Rows from block 9 of a small audio embedding model, named by matrix and row number. Rows with one number belong to one neuron. Each number is 128 + 32 x the weight over its row's rms, rounded and kept within 0 to 255. All counts start at 0. Numbers have three digits each. After the name is the row's rms in percent of the matrix's.
Before each neuron's rows are labels from the 100 clips, of 14976, where the neuron reaches its highest value: "responds to" is what is common among them; "loudest band" is the band of the loudest frequency at the time of the peak. Only what is clearly more common there than usual is listed. The data: single notes of musical instruments (NSynth). In brackets: how many of the 100.
# fc1: first MLP up (model.blocks.9.ff1.fc1.weight, 768x128), inputs 0-63
# fc2: first MLP down (model.blocks.9.ff1.fc2.weight, 128x768, transposed), outputs 0-63

responds to: pitch class C# (98); octave 3 (63); note: C#3 (63)
loudest band: 250 to 500 Hz (36)
fc1.190 080:157149137138137069143114092175097111207136138133120106125146124108141089142112144151171109198136175137089164113179138128122136148178116119152145106136114196146127103137131116135091142136031112
fc2.190 081:102104133175116175126174171134180121062124109136163110108087125179101144103136159105133156054179109109170158066061125105147083121117111148155108153148150089132132165140125137140217153096212156

responds to: pitch class E (98); octave 3 (93); note: E3 (92)
loudest band: 250 to 500 Hz (34)
fc1.141 075:163081137143154075180107156119095134089129118127141098151110085053166100105097136157144098097187089090135127175186083055113167138158121171100124103086143180150109117110107094151043134160170120
fc2.141 085:179095133148123126049078090187133092129141112135132167139133143190108199150189109118171142119115140132166153101052228158132074127104111112146160129190095105122105203166147180096147170097074164

responds to: pitch class A (94); octave 3 (68); note: A3 (66)
loudest band: 250 to 500 Hz (33)
fc1.591 095:119157062112117142096122107123086091145101139098145106108090075129192130180134069123105101119142114099084161202126110113084153167136124116139097106131104088139147117098104077127125126133178105
fc2.591 094:126089123132110120142230117117150182110158109145130089120177188098118078102129185104146141094122162150110152076064174138144140137127132152112131132157193095143078155081117174109122112107104153

responds to: pitch class C# (96); octave 4 (42); note: C#4 (42); note: C#6 (25)
loudest band: 1000 to 2000 Hz (32)
fc1.620 107:078138135163109105118109128186093146138124120141126048094091097083130103127133103067166121130117158121106117148106127125148115098148077152141131141095114180176161128146105176167159150170118078
fc2.620 114:140182129117111118142140130089181126087086141129115151166192112147185187020152143172152142142166136124122115121149173123109206158098114132187099107118112147129162100140143160156129079134114136

responds to: pitch class F# (93); octave 4 (43); note: F#4 (43); note: F#3 (36)
loudest band: 250 to 500 Hz (39)
fc1.320 124:106088074154065150130136176165146199141158125135127169067142083146123093125187148101131114185171076183063124096101152132101109091116180181126109126127118154079137116141149117105160084070145064
fc2.320 128:088144118158172124129110104070130128103038110089109147128111124131128143122087141083079143095137132080205142088155114137115122153147097059143170117174097152112112120117076139120116142199106153

responds to: pitch class F# (90); octave 5 (35); note: F#4 (35); note: F#5 (34)
loudest band: 500 to 1000 Hz (30)
fc1.716 090:107118131200133157139158137085145162097075059092151101064113135143141128104121134102158130138096168207152129125131121124132099143117094147187183052131147141097115194168134152151117098142064117
fc2.716 087:159154121078120088135111112119162116103182172179106184141157146115126102122160159131114099119149083089138122133135084136149131114112138077068123145114184104180182075152135073117172137155194106

responds to: pitch class G (98); octave 6 (36); note: G6 (36); octave 7 (29)
loudest band: 2000 to 4000 Hz (28)
fc1.187 113:167111100152133140153143104131143125153119109147187158145135108095181082171079144123101166159166128126130183165113110123144101133114133136121139079117118063146055193139113152119124100103105132
fc2.187 114:139115137187066166090107111109112120094061142099081120184151214157153100110120064113143117140124138181126100089172098108115095123136132154110116154174099145142128072116137113072169134175145132

responds to: octave 2 (71)
loudest band: 250 to 500 Hz (35)
fc1.302 088:185138130179166132111094150159116132071100116179130121143137068178084128192107049107205131106141130146158151131114161148154146149159122134094150133138102096137203148157128175060132136129188148
fc2.302 100:131104111102076143119100123153109126156129148163153093162112187096178108108135163093114145121126125097099113106162100113177144123147151097179087107120142134121072115126203086162105119172067124

responds to: octave 2 (53); octave 1 (40)
loudest band: 250 to 500 Hz (33)
fc1.516 083:134169106135094090081105097039129096094127127137117070133115124137141114156128143055117094112129164111128135099091091063153131097149097128107114107138111214124151079165076137100083127117180068
fc2.516 082:093123170144135131100068087187153161135143087157132151140110111146153073087081080145093127140082081130078068092128182165118144152185126177120122131079146097080097159104152122129090092100104167

responds to: pitch class G (86); organ (34); octave 6 (31); note: G6 (31)
loudest band: 2000 to 4000 Hz (25)
fc1.114 103:143085110164067098152164183092148166110103129110124174144082158147088162146076125124170161150147195155102137104094089079137116084129148177090077102090157143115183118144130130082128142131138155
fc2.114 102:133158128113176217130099088154154125172148100150145114082162117129181091126160166103106149140077081095134139122179156204103139174146136089112207133177089109155070177143124091122167130120084065

responds to: pitch class F (90); octave 4 (53); note: F4 (53)
loudest band: 250 to 500 Hz (33)
fc1.500 107:112175063110133107144102152115116112113069193179124159110113123126150127166095088138145171148108144117175144116146157119128106108100084112090135115157113147178121128129146178098182187119132115
fc2.500 113:154123158163107151194145105132110131110166094096084100164140150138123114148103135117111128074158152136082135139116115190082143120137157124130121165132110111107082095112127063152114071156129180

responds to: pitch class F (88); octave 3 (39); octave 4 (37); note: F3 (36)
loudest band: 250 to 500 Hz (49)
fc1.306 106:117168070101114174100074160113176131144149130150047083095158128140135149211110146100138127142120125107149110069140117139099093087159136132120113139050108144073153103055094107153165122125146119
fc2.306 097:158058115161140077177180131162123150133097136120157157123032146121118093102104120127091117113084145164109093153184136136143159091111147131150089162174206114129144150146139152119045162147103144

responds to: octave 4 (47); pitch class D# (34); pitch class E (27)
loudest band: 250 to 500 Hz (62)
fc1.438 098:105088148152141103104144071164193168117151096161110156118147147135157158180123103091121109093124169078094171102133139159106067077165154121125159202126181154159141093114187112107152100136141100
fc2.438 084:092188118069100142200128146098061116128145139107110074146099110154104133082173159136122153124139129137145096190101095084143156168127128122139106088139082058096133152153083177125116111125097144

responds to: octave 2 (70)
loudest band: 250 to 500 Hz (38)
fc1.533 128:121119131119119156125106174098144100125175157141155110157105120083142150181125067139158132136104075136113132083067118117160164140114095118207161172060132171136153156122154117124162161103211139
fc2.533 154:171145157129149132096105063156160146081125089140087134128103114141101054094127127105093143136181165112128117142136187102153117155157092167102136041165136093137158097147182084147079129155117097

responds to: pitch class A (48); pitch class D (27)
loudest band: 250 to 500 Hz (33)
fc1.423 097:159095135096124105080122128137190133130113141110088113169181073113123107064100167124163102128166186103104210151132204128090165106141069092137109141145123092134177138123134112131208093172165168
fc2.423 095:086116122086101120180070113105079126106154129097137127110110179114136131145159170124095124134090094132136070135065082112188124155136173169099148069127118127162119108136165095117082174079084144

responds to: bass (44); pitch class A# (39)
loudest band: 250 to 500 Hz (40)
fc1.476 087:115114166155165159125136132112126129161155107125119104120171160107193158112107088074146131124145138199102074105075109103136174134103175104126124147096156117137243090120098186128137071124101157
fc2.476 086:144083118170083124145096120096163132126154135126118143100093092159126049117161217155103080140172141071143164113130141141120067149182149149117122121124088110140092143150143113164170143081120139

responds to: pitch class E (57)
loudest band: 250 to 500 Hz (33)
fc1.345 087:145131147096095147099176197120109196148130117198139176195139159113142106118148094160115057101115127082094114144099170187111082100170144136115048130147122101118153150156121128099149140128104076
fc2.345 092:084112110152138058114106095115119114083116174108095114079107116131107097136118154106148192147156097131153161125154075077116151156124130125131238122076135159132121113116118149220102089145144162

responds to: pitch class C (85); octave 3 (80); note: C3 (79)
loudest band: 250 to 500 Hz (35)
fc1.230 100:086132109126139156107135138192111138124188141191129132127144088107123129188098148136166148137117100083228151098147115194114121131167050097122129135095054137161124130129154157198182111132141119
fc2.230 104:162144095208118127151082173123171124125076075070131119112112205136081133086110124095117105084095110156127102185120119080150147126105210154146145106136157133077108109095138081085096149146116170

responds to: pitch class F (98); octave 4 (79); note: F4 (79); acoustic (60)
loudest band: 250 to 500 Hz (58)
fc1.210 105:077156124130147090122152119145164125122131125161122167133130151084137136108082165130111111123102184102140138105118068088123083162159170131086134155156090174165151132142135152113185134161164163
fc2.210 110:150106156211103094172103082113137107095124122142119090134105059154104140154215069124146119128109093162115079189126147184132156091091111114153115157047129117120095108116127134115095132101134121

responds to: octave 4 (38); pitch class E (27)
loudest band: 250 to 500 Hz (42)
fc1.323 130:064147088136169144143179124137115161144166113128098126121150144126126155145107188138097108150154113135114101119141093107107123068128129106136152166113075183089109063132136079147141163127084038
fc2.323 117:150159167123113109143102161157147127096097134164128122069143108144133042116156080109175161115097126083171128146115174127111108186140147156136125099155158077172138174102130157111107101148180188

responds to: pitch class F# (93); octave 4 (59); note: F#4 (59); instrument family: organ (30)
loudest band: 250 to 500 Hz (38)
fc1.356 096:111123136110146177123152093092135136132141140134108137121095129162188060119118161149176128076145077190144161137152177108168134104103154159097112046079091114126084133212139146152145119102105100
fc2.356 102:136096088176107068171095098116136113083090117102090099093180125111054174135107125046064091133116157090110144125096070136011093116146126088139118142156118110112168080062127101130114127103119117

responds to: pitch class G# (98); octave 7 (45); note: G#7 (43); note: G#6 (33)
loudest band: 2000 to 4000 Hz (49)
fc1.444 097:104163166153139155156171147157056100100085189171134093168169100119134139148125142071127125128126116126145116065149106166103130146097133181145088105117181160090096108098129173125144136140097179
fc2.444 101:188051127103133190099166126185146182215143076096173123100133148157126177116098146153103109170166109149100146186117161116120124090102156125089129098129044125101119166145111147124113124142156105

responds to: pitch class D# (70); octave 4 (51); note: D#4 (43)
loudest band: 250 to 500 Hz (41)
fc1.702 091:169094095168078173127125089123099137131113155127096117136186137110146125098146124181159070153146106171133120137150139117100102138157098111157143176150174149146143132080163134117151147096118137
fc2.702 092:122105145117215087155143163117128142144140137134164184155116148167114124158166114124116151114126183184134164119097118140159150124147200159165121101100148114143102161176101152142123123169159148

responds to: pitch class C (99); octave 5 (45); note: C5 (44); octave 3 (40)
loudest band: 500 to 1000 Hz (47)
fc1.81 131:120110153200075048115141120114124135170140153125111173120078144090157154129161113162128071129127173120160208135141152110152130174142128097147142119112118125149166134083150070145140151142147184
fc2.81 132:113102124115120195107146094119073067168094118112075078091132139105117132083101136026185147098101129137151086099130067120131158079084125140105125170106146107065102133137103132121105075094110035

responds to: synthetic (65); octave 7 (28); pitch class G# (27)
loudest band: 2000 to 4000 Hz (29)
fc1.418 098:142151157082146134157134129123101164126093084168144146107101112094158132140162128117126158117117172120077113163139110170092207089105145106080180190110111163097189137085142193129160091114097106
fc2.418 097:141151064131103111101137118169149083080114156086086079104132127153176133106110138071119103110140115105156164057153106085090076137137099131177071070149150109117028142160151117165127113167174134

responds to: pitch class F# (72); note: F#3 (28); note: F#4 (27)
loudest band: 500 to 1000 Hz (30)
fc1.13 068:129107132098121112066056134116150137127117175084122132073081104093129107133125183152151150062168127085148115147147147153110071168100095141098171167137064096109094135119124110150199121116085133
fc2.13 068:104169123128134164176175131141147123154158122145161155163150169138121154159130135122137075143121124156193139059075122139112145081136164125198110145112209157159191143170099143075120110084061081

responds to: pitch class C# (98); octave 7 (46); note: C#7 (46); note: C#6 (33)
loudest band: 2000 to 4000 Hz (44); 1000 to 2000 Hz (30)
fc1.64 114:142135109144113097110164128026185136186125124157112073123144145131142071084154140181081146124190151111151125140165112071128151128155118071164181078119066153151139095170133148104119137124119080
fc2.64 104:143123085154117116092140134130079142110149137147123132081159140152179153118132151180147094180105141095148155132126184175117167075126183137147098184128167103150172097128130207160201150202110178

responds to: pitch class E (92); octave 4 (39); octave 3 (37); note: E3 (37)
loudest band: 250 to 500 Hz (34)
fc1.204 113:121177115115063177120127145153122112152063086142137189127164172221112126116107127139110122132153153093175177121137149155109072112105164130154160137082134147111185098139151140145136142108174085
fc2.204 104:068101144125131113166117140102122188053142115123097045118070095094111106126154136119122123094059115121083130196125097113138105115164125100101084165162106110178181134168074107135141092143087119

responds to: pitch class G# (97); octave 3 (83); note: G#3 (83)
loudest band: 250 to 500 Hz (33)
fc1.445 097:178164189167141108179150138132148159162129102107102174140077137137128123135100095137150130135152161187144112134141138114172136050104116132136114131138116099175117202131115143132111111128127104
fc2.445 100:139133143069092141093149110154161131133150208154154095175141126176182155110133123072127108137170128149142141148104100150114120150151120116126108145141094173108094136136186127107147203106136179

responds to: pitch class G (94); note: G4 (29)
loudest band: 250 to 500 Hz (34)
fc1.523 090:126162142176182131068115158119103121137088092151148099136113123092176080080132144161125117156221092095140184123157128139100131115128188141112138142146111110151108093122126077130083099140118132
fc2.523 090:137076133152098108146149096161106175145131161086147174131169094178087202167122096110160126115055133090090091133124119106143103118090116122126189101120121099121155172154104173076125162115144132

responds to: pitch class F (86); octave 4 (57); note: F4 (55)
loudest band: 250 to 500 Hz (57)
fc1.59 060:095140169113120124126121083087124131085128193108140118106161132123163139201111127087159097194127119084134107089130176115166201094154093138110136134184139230137106139147128137089165148125205106
fc2.59 064:191118104161145150176147197150130123165135083181114145176126129144136141057163123200128169062124133192112134188141111119132104199169157167149108115075140081165113117106141140193091110131103133

responds to: source: synthetic (64); pitch class A# (59); octave 7 (42); vocal (31)
loudest band: 2000 to 4000 Hz (44)
fc1.278 082:193131094121078084109153085130158174168138103171133128117131055143173131096224142123104154094145137129140121130098147164140110123143156120076134183185122117144165142088087130137109124132148166
fc2.278 084:127104113146156144130104197109081055120102156150148108121144156109130116126164148051168030104147126155128124120145076131133151135142091145152156100127135132103094127159146126141194124110116060

responds to: pitch class G (36); pitch class G# (28)
loudest band: 250 to 500 Hz (44)
fc1.503 127:153132145175160133159116091100079095134070150154143137122170060144084068119092132108165134130153164153081079087159153093131156091181100139172133134090132093128129104142090150121129144087145159
fc2.503 115:155167158153077053128163120135105149138130067094177162146125143114148157143157101161102156159149163132156184145142187151095159153116161166167140113137102149147151128156075178118198127152097106

responds to: pitch class D# (76); source: electronic (64); organ (52)
loudest band: 250 to 500 Hz (43)
fc1.315 119:114135171178153105139089159101090076130125132176112076159072120108158164111132145103097099089126123122112163166158108139122154123064120155079179145100097068144116095092081159174171105080135147
fc2.315 116:096116064103149098077118112157143078180099151078163156059165162122067127139088131097159129104153152080122065092117173132098128078100107083145140125150181182142129130132159095140105093141137116

responds to: pitch class C (99); octave 3 (63); note: C3 (63)
loudest band: 250 to 500 Hz (37)
fc1.484 129:132132127114104099087105151119086188193118147118109221101109076075165139121141145069089105157073095140138133100172156109165144145118092097207105112137087091097100101089111104191085136112110149
fc2.484 125:052118129162118143126095140156190112154135092139121071148119143172147104104091108097138172136105131118199130156121086090106168096122174079089143164104158146137131132172160122099186116102133148

responds to: pitch class E (94); octave 3 (50); note: E3 (50)
loudest band: 250 to 500 Hz (44)
fc1.485 076:088111156136083086159131148136175063170117122151162119140138108152169118147157120157077089140067152128121163105131153156147122161130121158157152135149123096127112190069068174141191132157132149
fc2.485 077:161103117116148168152106105096102126087164115136117133118056181140133179154109141126215198096197147135124100158138127096130089092157139139162062170099151161151097104182162101093114124146083052

responds to: mallet (48); octave 3 (48); pitch class D# (32)
loudest band: 1000 to 2000 Hz (30)
fc1.585 111:085129114134114178088120150114107119158166100138156121102129116161067059149128092109114128135177150146095071129132176148102092125133102092130129221084147127103139109120148143119152146068090142
fc2.585 112:092162074139138073211156123106194135131111136090106092096128111141153150103176183158120095139118097090091155155098088064175133143139128114101127116172130104153151099143071111117125128110167154

responds to: octave 3 (43); pitch class F# (34); note: F#3 (29)
loudest band: 250 to 500 Hz (34)
fc1.712 102:117122090195179102153172143140152079055085100115114154076163206162115085127125145096131154099172162130155144162147106112073182090129103169107141096123123114078102137176166111135135121042174156
fc2.712 104:172156123086101174121106096165115160183128124135135120128164080169120141106148123168151114168120088135080147130101135137151062165119157142149104112118080156150165115081111174118105184171113114

responds to: pitch class G (98); octave 6 (38); note: G6 (38); octave 7 (32)
loudest band: 2000 to 4000 Hz (35); 1000 to 2000 Hz (33)
fc1.270 140:184103087121178194157115081160151135114135119101139164137164087105097124140171131105165208089123144171129104076121156042140151159147119132107116136101131139193100142102167121096102139115145118
fc2.270 128:106097136209099115133104117083101186135095140165148132136174139086161097119073088118098135165106122117103163159100167189141097152150144084087159165156174093066160110124069136100135078149112155

responds to: pitch class F# (62); octave 3 (49); note: F#3 (38); instrument family: organ (29)
loudest band: 250 to 500 Hz (39)
fc1.18 100:136145104150039086091130083101142127115096070139166105119127100169171108127115130080087172165106157124145147145172106140143139088125161066098164155165150083161069107125088149148147145103152173
fc2.18 094:083140109130153110145162121097117171068131132174090199120144139084111144139114099136151104118158083131103126104122139091083110130105131174163075134074096181083176119165161130130147086164140134

responds to: pitch class D (79); octave 7 (26)
loudest band: 2000 to 4000 Hz (25)
fc1.598 090:133147124166134098111186112112118117122156081191109170172098149121098098159125148123116073054129156105117168062122120153146128117139122053135148100184085170092169157116160134112120099138186110
fc2.598 094:164102147109123103115093088131090108157116157088163091099126177163170135124110165115130187144146106130160123167145166154151128139148141202146105159089139100119050132135163100132087165112082179

responds to: pitch class D# (59); organ (30)
loudest band: 250 to 500 Hz (42)
fc1.264 092:111181180066180190120155164142122166115108142147111100123124118095162114170163091122120159109159139071134176103169129109156142144119114164147055178094180075129113137128134153122062204129121132
fc2.264 096:116125105191118117130155088149141111135132121112144146148139151159089159054119117132132081138118113127103114162085141110073141069126150149091162077128059164117114082108163115145141042150138135

responds to: pitch class F (93); octave 6 (33); note: F6 (33); octave 7 (26)
loudest band: 1000 to 2000 Hz (30)
fc1.170 121:155195123137094186147096099117143147179127138191182189122038129123123086147162137130126176102120131127169136134160144159079099143137118138112108151164137114134134124145107151137189138077146108
fc2.170 120:109121123115125122159124096143125077095133105082114093080162179085174107120084180079164116138148121129135093187171147141150166151127099141156150146128130144107131101093195137147144112177109183

responds to: pitch class D# (78); organ (50); note: D#4 (28)
loudest band: 250 to 500 Hz (43)
fc1.216 106:103170155150191117102141095128098115068158163186143108163084145113162155149158170099182149086052151090111144124137087083077091103160178106118148086103141084172105144134165107195116115136106108
fc2.216 097:157098144150082131118099139072134092201086149088169151083214127155108146103135191115110060176165131110166156183132126176162151167089089148128093159134171137098047134097150157176076141148190127

responds to: pitch class E (89); octave 4 (42); note: E4 (42)
loudest band: 250 to 500 Hz (40)
fc1.122 093:150107127122099172155153182197080130186082153171095124130125114186091178127132121173176148093120114122124111101103126109187163139157124105128184109125111117051129124161197086135139145125080071
fc2.122 090:066191104186099105130125105085173129070163114139151127095140145095146070124129105075101113129129111141185167163157181144110092077109156123173065185118097130139141107110085170148135139130217153

responds to: pitch class G (92); organ (30)
loudest band: 2000 to 4000 Hz (26)
fc1.675 130:169121136163086137065129148107162134114125094137137148126134159143172121129115104159161187134101156097104182143162095126122156128093086114109087121155144084113121142132105175166154176076128049
fc2.675 110:112134135150132149160172064151090127180089161047103092143152115089113125135106171096071166144168119202133123122065162069140085156115135148104114131091114118171154080153139051095123115170142181

responds to: pitch class G# (57); organ (46)
loudest band: 250 to 500 Hz (38)
fc1.562 087:140111128179177108104162124158118183101152124110105131142117086123129139134123154082162121128179104142150105080099076106139144136186100127148065130163085174143097119165123163211130101127116161
fc2.562 086:101135109114112126171074125092083080165102130125184189114150132150142089143127115139102113118102163119101134184194168152093144091080152114136226069099137110071135090087155109106126137113134146

responds to: pitch class C (98); octave 4 (44); note: C4 (44)
loudest band: 250 to 500 Hz (34)
fc1.52 089:115150166217168090164206162160100125169146130158131138154132103106195160172154145141119114124077099145195146165183080183185168135101158146172164080147115113133106141138138114175123162142139166
fc2.52 085:127104093079132159052093121120108111151097121052111075071108121110092110079089091084120106129099163103115142103138173116064087101134101126075121157061134125105171118093137127125114090076148087

responds to: pitch class E (90); octave 6 (35); note: E6 (35)
loudest band: 1000 to 2000 Hz (32)
fc1.502 101:208116071100136124196096170110106127125128128166135070116126190187122119158115105117178154113158074147123097171108116118204116140117181104113119202127102154126154125088127148114122138104188112
fc2.502 104:070179118148080162096114085126148144172142097154163143134113088115161051082169160135102114124098159121129112109088139141090119143136114148115150104146175091154134104176102088110137141131128101

responds to: pitch class F (85)
loudest band: 250 to 500 Hz (40)
fc1.319 140:098130132145155165158175133111142151118153177173097164116091106127184158152109060122147104130093212101123106155131066100110141088112131080098126156074096122102134089102158153114121151163154150
fc2.319 124:146101094145127063100074104132145093152090103146108120144113170078083120115163155146162150081110082179104098129131173136129136167120141085110117184127164093079103188137097089136199103100121109

responds to: pitch class A# (47)
loudest band: 250 to 500 Hz (35)
fc1.488 106:207077137099194160109123111130147149090137132133147075136133110085187164116117108122144130118112173153145140149113133172187170130132089109126154128076089147113118135115126128120152048138056110
fc2.488 111:052146103166056104127138154099109189175155110097077114119115168145108118144116196188122122087083101127126140088140082161078114126110114147083153157135197121179162117115143100127137201061130171

responds to: pitch class G# (77); note: G#5 (25)
loudest band: 500 to 1000 Hz (34)
fc1.474 091:158159140146118155111140141105147139158149167100096082141095080092112054095083134184137090122124105139144107150115159109094154101058186090082132089098110081080087179108085121188152154120161147
fc2.474 091:127072114114114077114104154095051120102117088171142139060164105132130200166208131109131136123085150146103127132115112121136100158146093098149129127177160194166158124144184183095173119151089099

responds to: pitch class D (58); octave 4 (43); note: D4 (34); organ (33)
loudest band: 250 to 500 Hz (35)
fc1.163 089:162140110123137215130091201126105110110125150115109091095143162074135087171071117099096126113106133159094150119112142105121142083130161161088141132101160122129172143140123112136160095102106139
fc2.163 081:142085137195089096064148088184145104147113136131133115182154134181153115111165131138117102109140141079148167139129170124115091145108103129128075070140086141129086105165163156220104090110155141

responds to: octave 2 (75)
loudest band: 250 to 500 Hz (34)
fc1.382 087:195187145150148114136120112141104140068083093122126080117107081081151112141128100149099118130162151146145123082133147138099146141165132115128129130086107171085098149158086099193100090121123097
fc2.382 082:109109162149087161080108133134214126134174120159133179176145178175097051080122098104187127101124084168118102112101108121158130119097181120104135118172156087133145075120152146072140143136121130

responds to: octave 3 (57); pitch class C# (39); note: C#3 (33)
loudest band: 250 to 500 Hz (40)
fc1.363 120:117170162129141145043092138174085164162121133185114099081138133137151128106143098107146133146109111153137181065083181076162142140206125143117073130124160138131147163145210151150051079101140169
fc2.363 129:090169130137068144103153098194179103117156091144179123134126174122090145115067073100133101149096142098139201143143106130171150162180162160154135134119101126106150111123104116128175179095106140

responds to: pitch class C (95); octave 5 (41); note: C5 (41); keyboard (36)
loudest band: 500 to 1000 Hz (43)
fc1.572 133:168135154152070102149127134121090130199080100116130129133119122096130081173155202085176109212110089228222146109113159132178156136114154126138082131096106134177164103131105137146178141120142123
fc2.572 118:113131147108184146155131173178142170126152131136084191104138147185137211110111091105132130038105078087126146160152131085119160089095106065095169132154131114054147140182160035108149134138112144

responds to: pitch class G (99); octave 3 (62); note: G3 (62)
loudest band: 250 to 500 Hz (35)
fc1.1 091:126121129169131145154189164116101167119132158119196137113114169158189091143177085128156140149062111189112220103141158113076101110145154129146092127123128114114127098156119140109162151088069160
fc2.1 091:146139117087123130097140072159141129123116129114129109182114098077155203099071119111074118097217133061147109133117135164156161161135150122123152101085109131130055120123136115121093126133182137

responds to: pitch class A# (97); octave 6 (42); note: A#6 (42)
loudest band: 1000 to 2000 Hz (39); 2000 to 4000 Hz (27)
fc1.644 116:133136128156173133207086100128086155140109157082144133072128189111136104072199149121189079129108124129154143124110031142151139139124116120128140100180136167159153166128102104126146139117148097
fc2.644 129:114085087139068134071096137135119126122123164076104118129136117178122101124092109172073124097151100160092095066061150134166132023085084096138118110117170130163101106080119142150160116161089068

responds to: octave 3 (60); pitch class F# (56); instrument family: mallet (43); note: F#3 (40)
loudest band: 250 to 500 Hz (33)
fc1.521 095:110116138153088144156175065056158100135154050110099082088101069124082097099171108170118090082100103145100127123091101133126135129088160063136156155130092110093163153110182131085145119091149087
fc2.521 106:157196113148119088087050100200131153104084154146133180155095169112149096174111167088162149136141165116121126124163167133151114138189134177095074109116151153090126082155147102126136135169114169

responds to: pitch class D# (86); octave 4 (61); note: D#4 (58)
loudest band: 250 to 500 Hz (58)
fc1.681 107:103097122204147101090141095173130166069118131106111178171083079162115141161154185130085122142166123091114175168164107094106089136116107143071133130161077120127063059180171117120167124082127114
fc2.681 107:127153171086112136167148100079110102189095093160131079084187135101093175139161095155139181117142164100195096115116193141129090112093127118179150119089114157117150191106078146086093180151168163

responds to: octave 3 (39); pitch class G (34); octave 2 (34); note: G3 (25)
loudest band: 250 to 500 Hz (36)
fc1.616 119:163141145152163103171118107117103143146102124096066154115137160150146068139119138102101053211143158166083133129089147129182162143174164135146108156140166125126056129131162125129171119090131132
fc2.616 130:104076099135100129078142103195117170115153115153177135155138075103130116113090136187151173102108146098137157161147160166076086137077091091117127114130029139124105120138069087080082115183120172

responds to: pitch class F# (84); mallet (41); note: F#3 (30)
loudest band: 2000 to 4000 Hz (28)
fc1.506 093:154154096124047144066134125081088123116106205129073114136169101122158157142113133121138106158172126115134140067091168129113136142104173134101084166160192121130172082121143134166094135144149147
fc2.506 092:068093117142135168151106117132198199162163030152166155126120181133092095123116132135051118116103144142095116159126125112111132198132113105107165129081092154117119195136101106146196094144106080

responds to: pitch class A (96); octave 4 (49); note: A4 (49); octave 3 (38)
loudest band: 250 to 500 Hz (43)
fc1.415 115:091123155135141135106092186083061160158042132113128094109156091088111128052098115107137120079116133137139135112099193123147122109116123116158132111094184088191083152134150198046110138111120110
fc2.415 130:191137136076123123150141089208167110108197165171099131142082112146135194156143109136102077124128119126097183089130131098150112097149093095127086117137081116131157077083122083159132137131121122

responds to: pitch class E (98); octave 3 (45); note: E3 (44)
loudest band: 500 to 1000 Hz (40)
fc1.227 104:103114101093158176164152151112098159154142119177126161105152187110134066138188127179181177123129101196115145135172096095111144077220101134112102102094114063155141077097066177175126125129150109
fc2.227 109:145142115151114086097163085170154073100142121137074122157098080172185145137117160097069088132120125109141125176087128151136105142082204130149162215146110164152168181193124110117115157131100098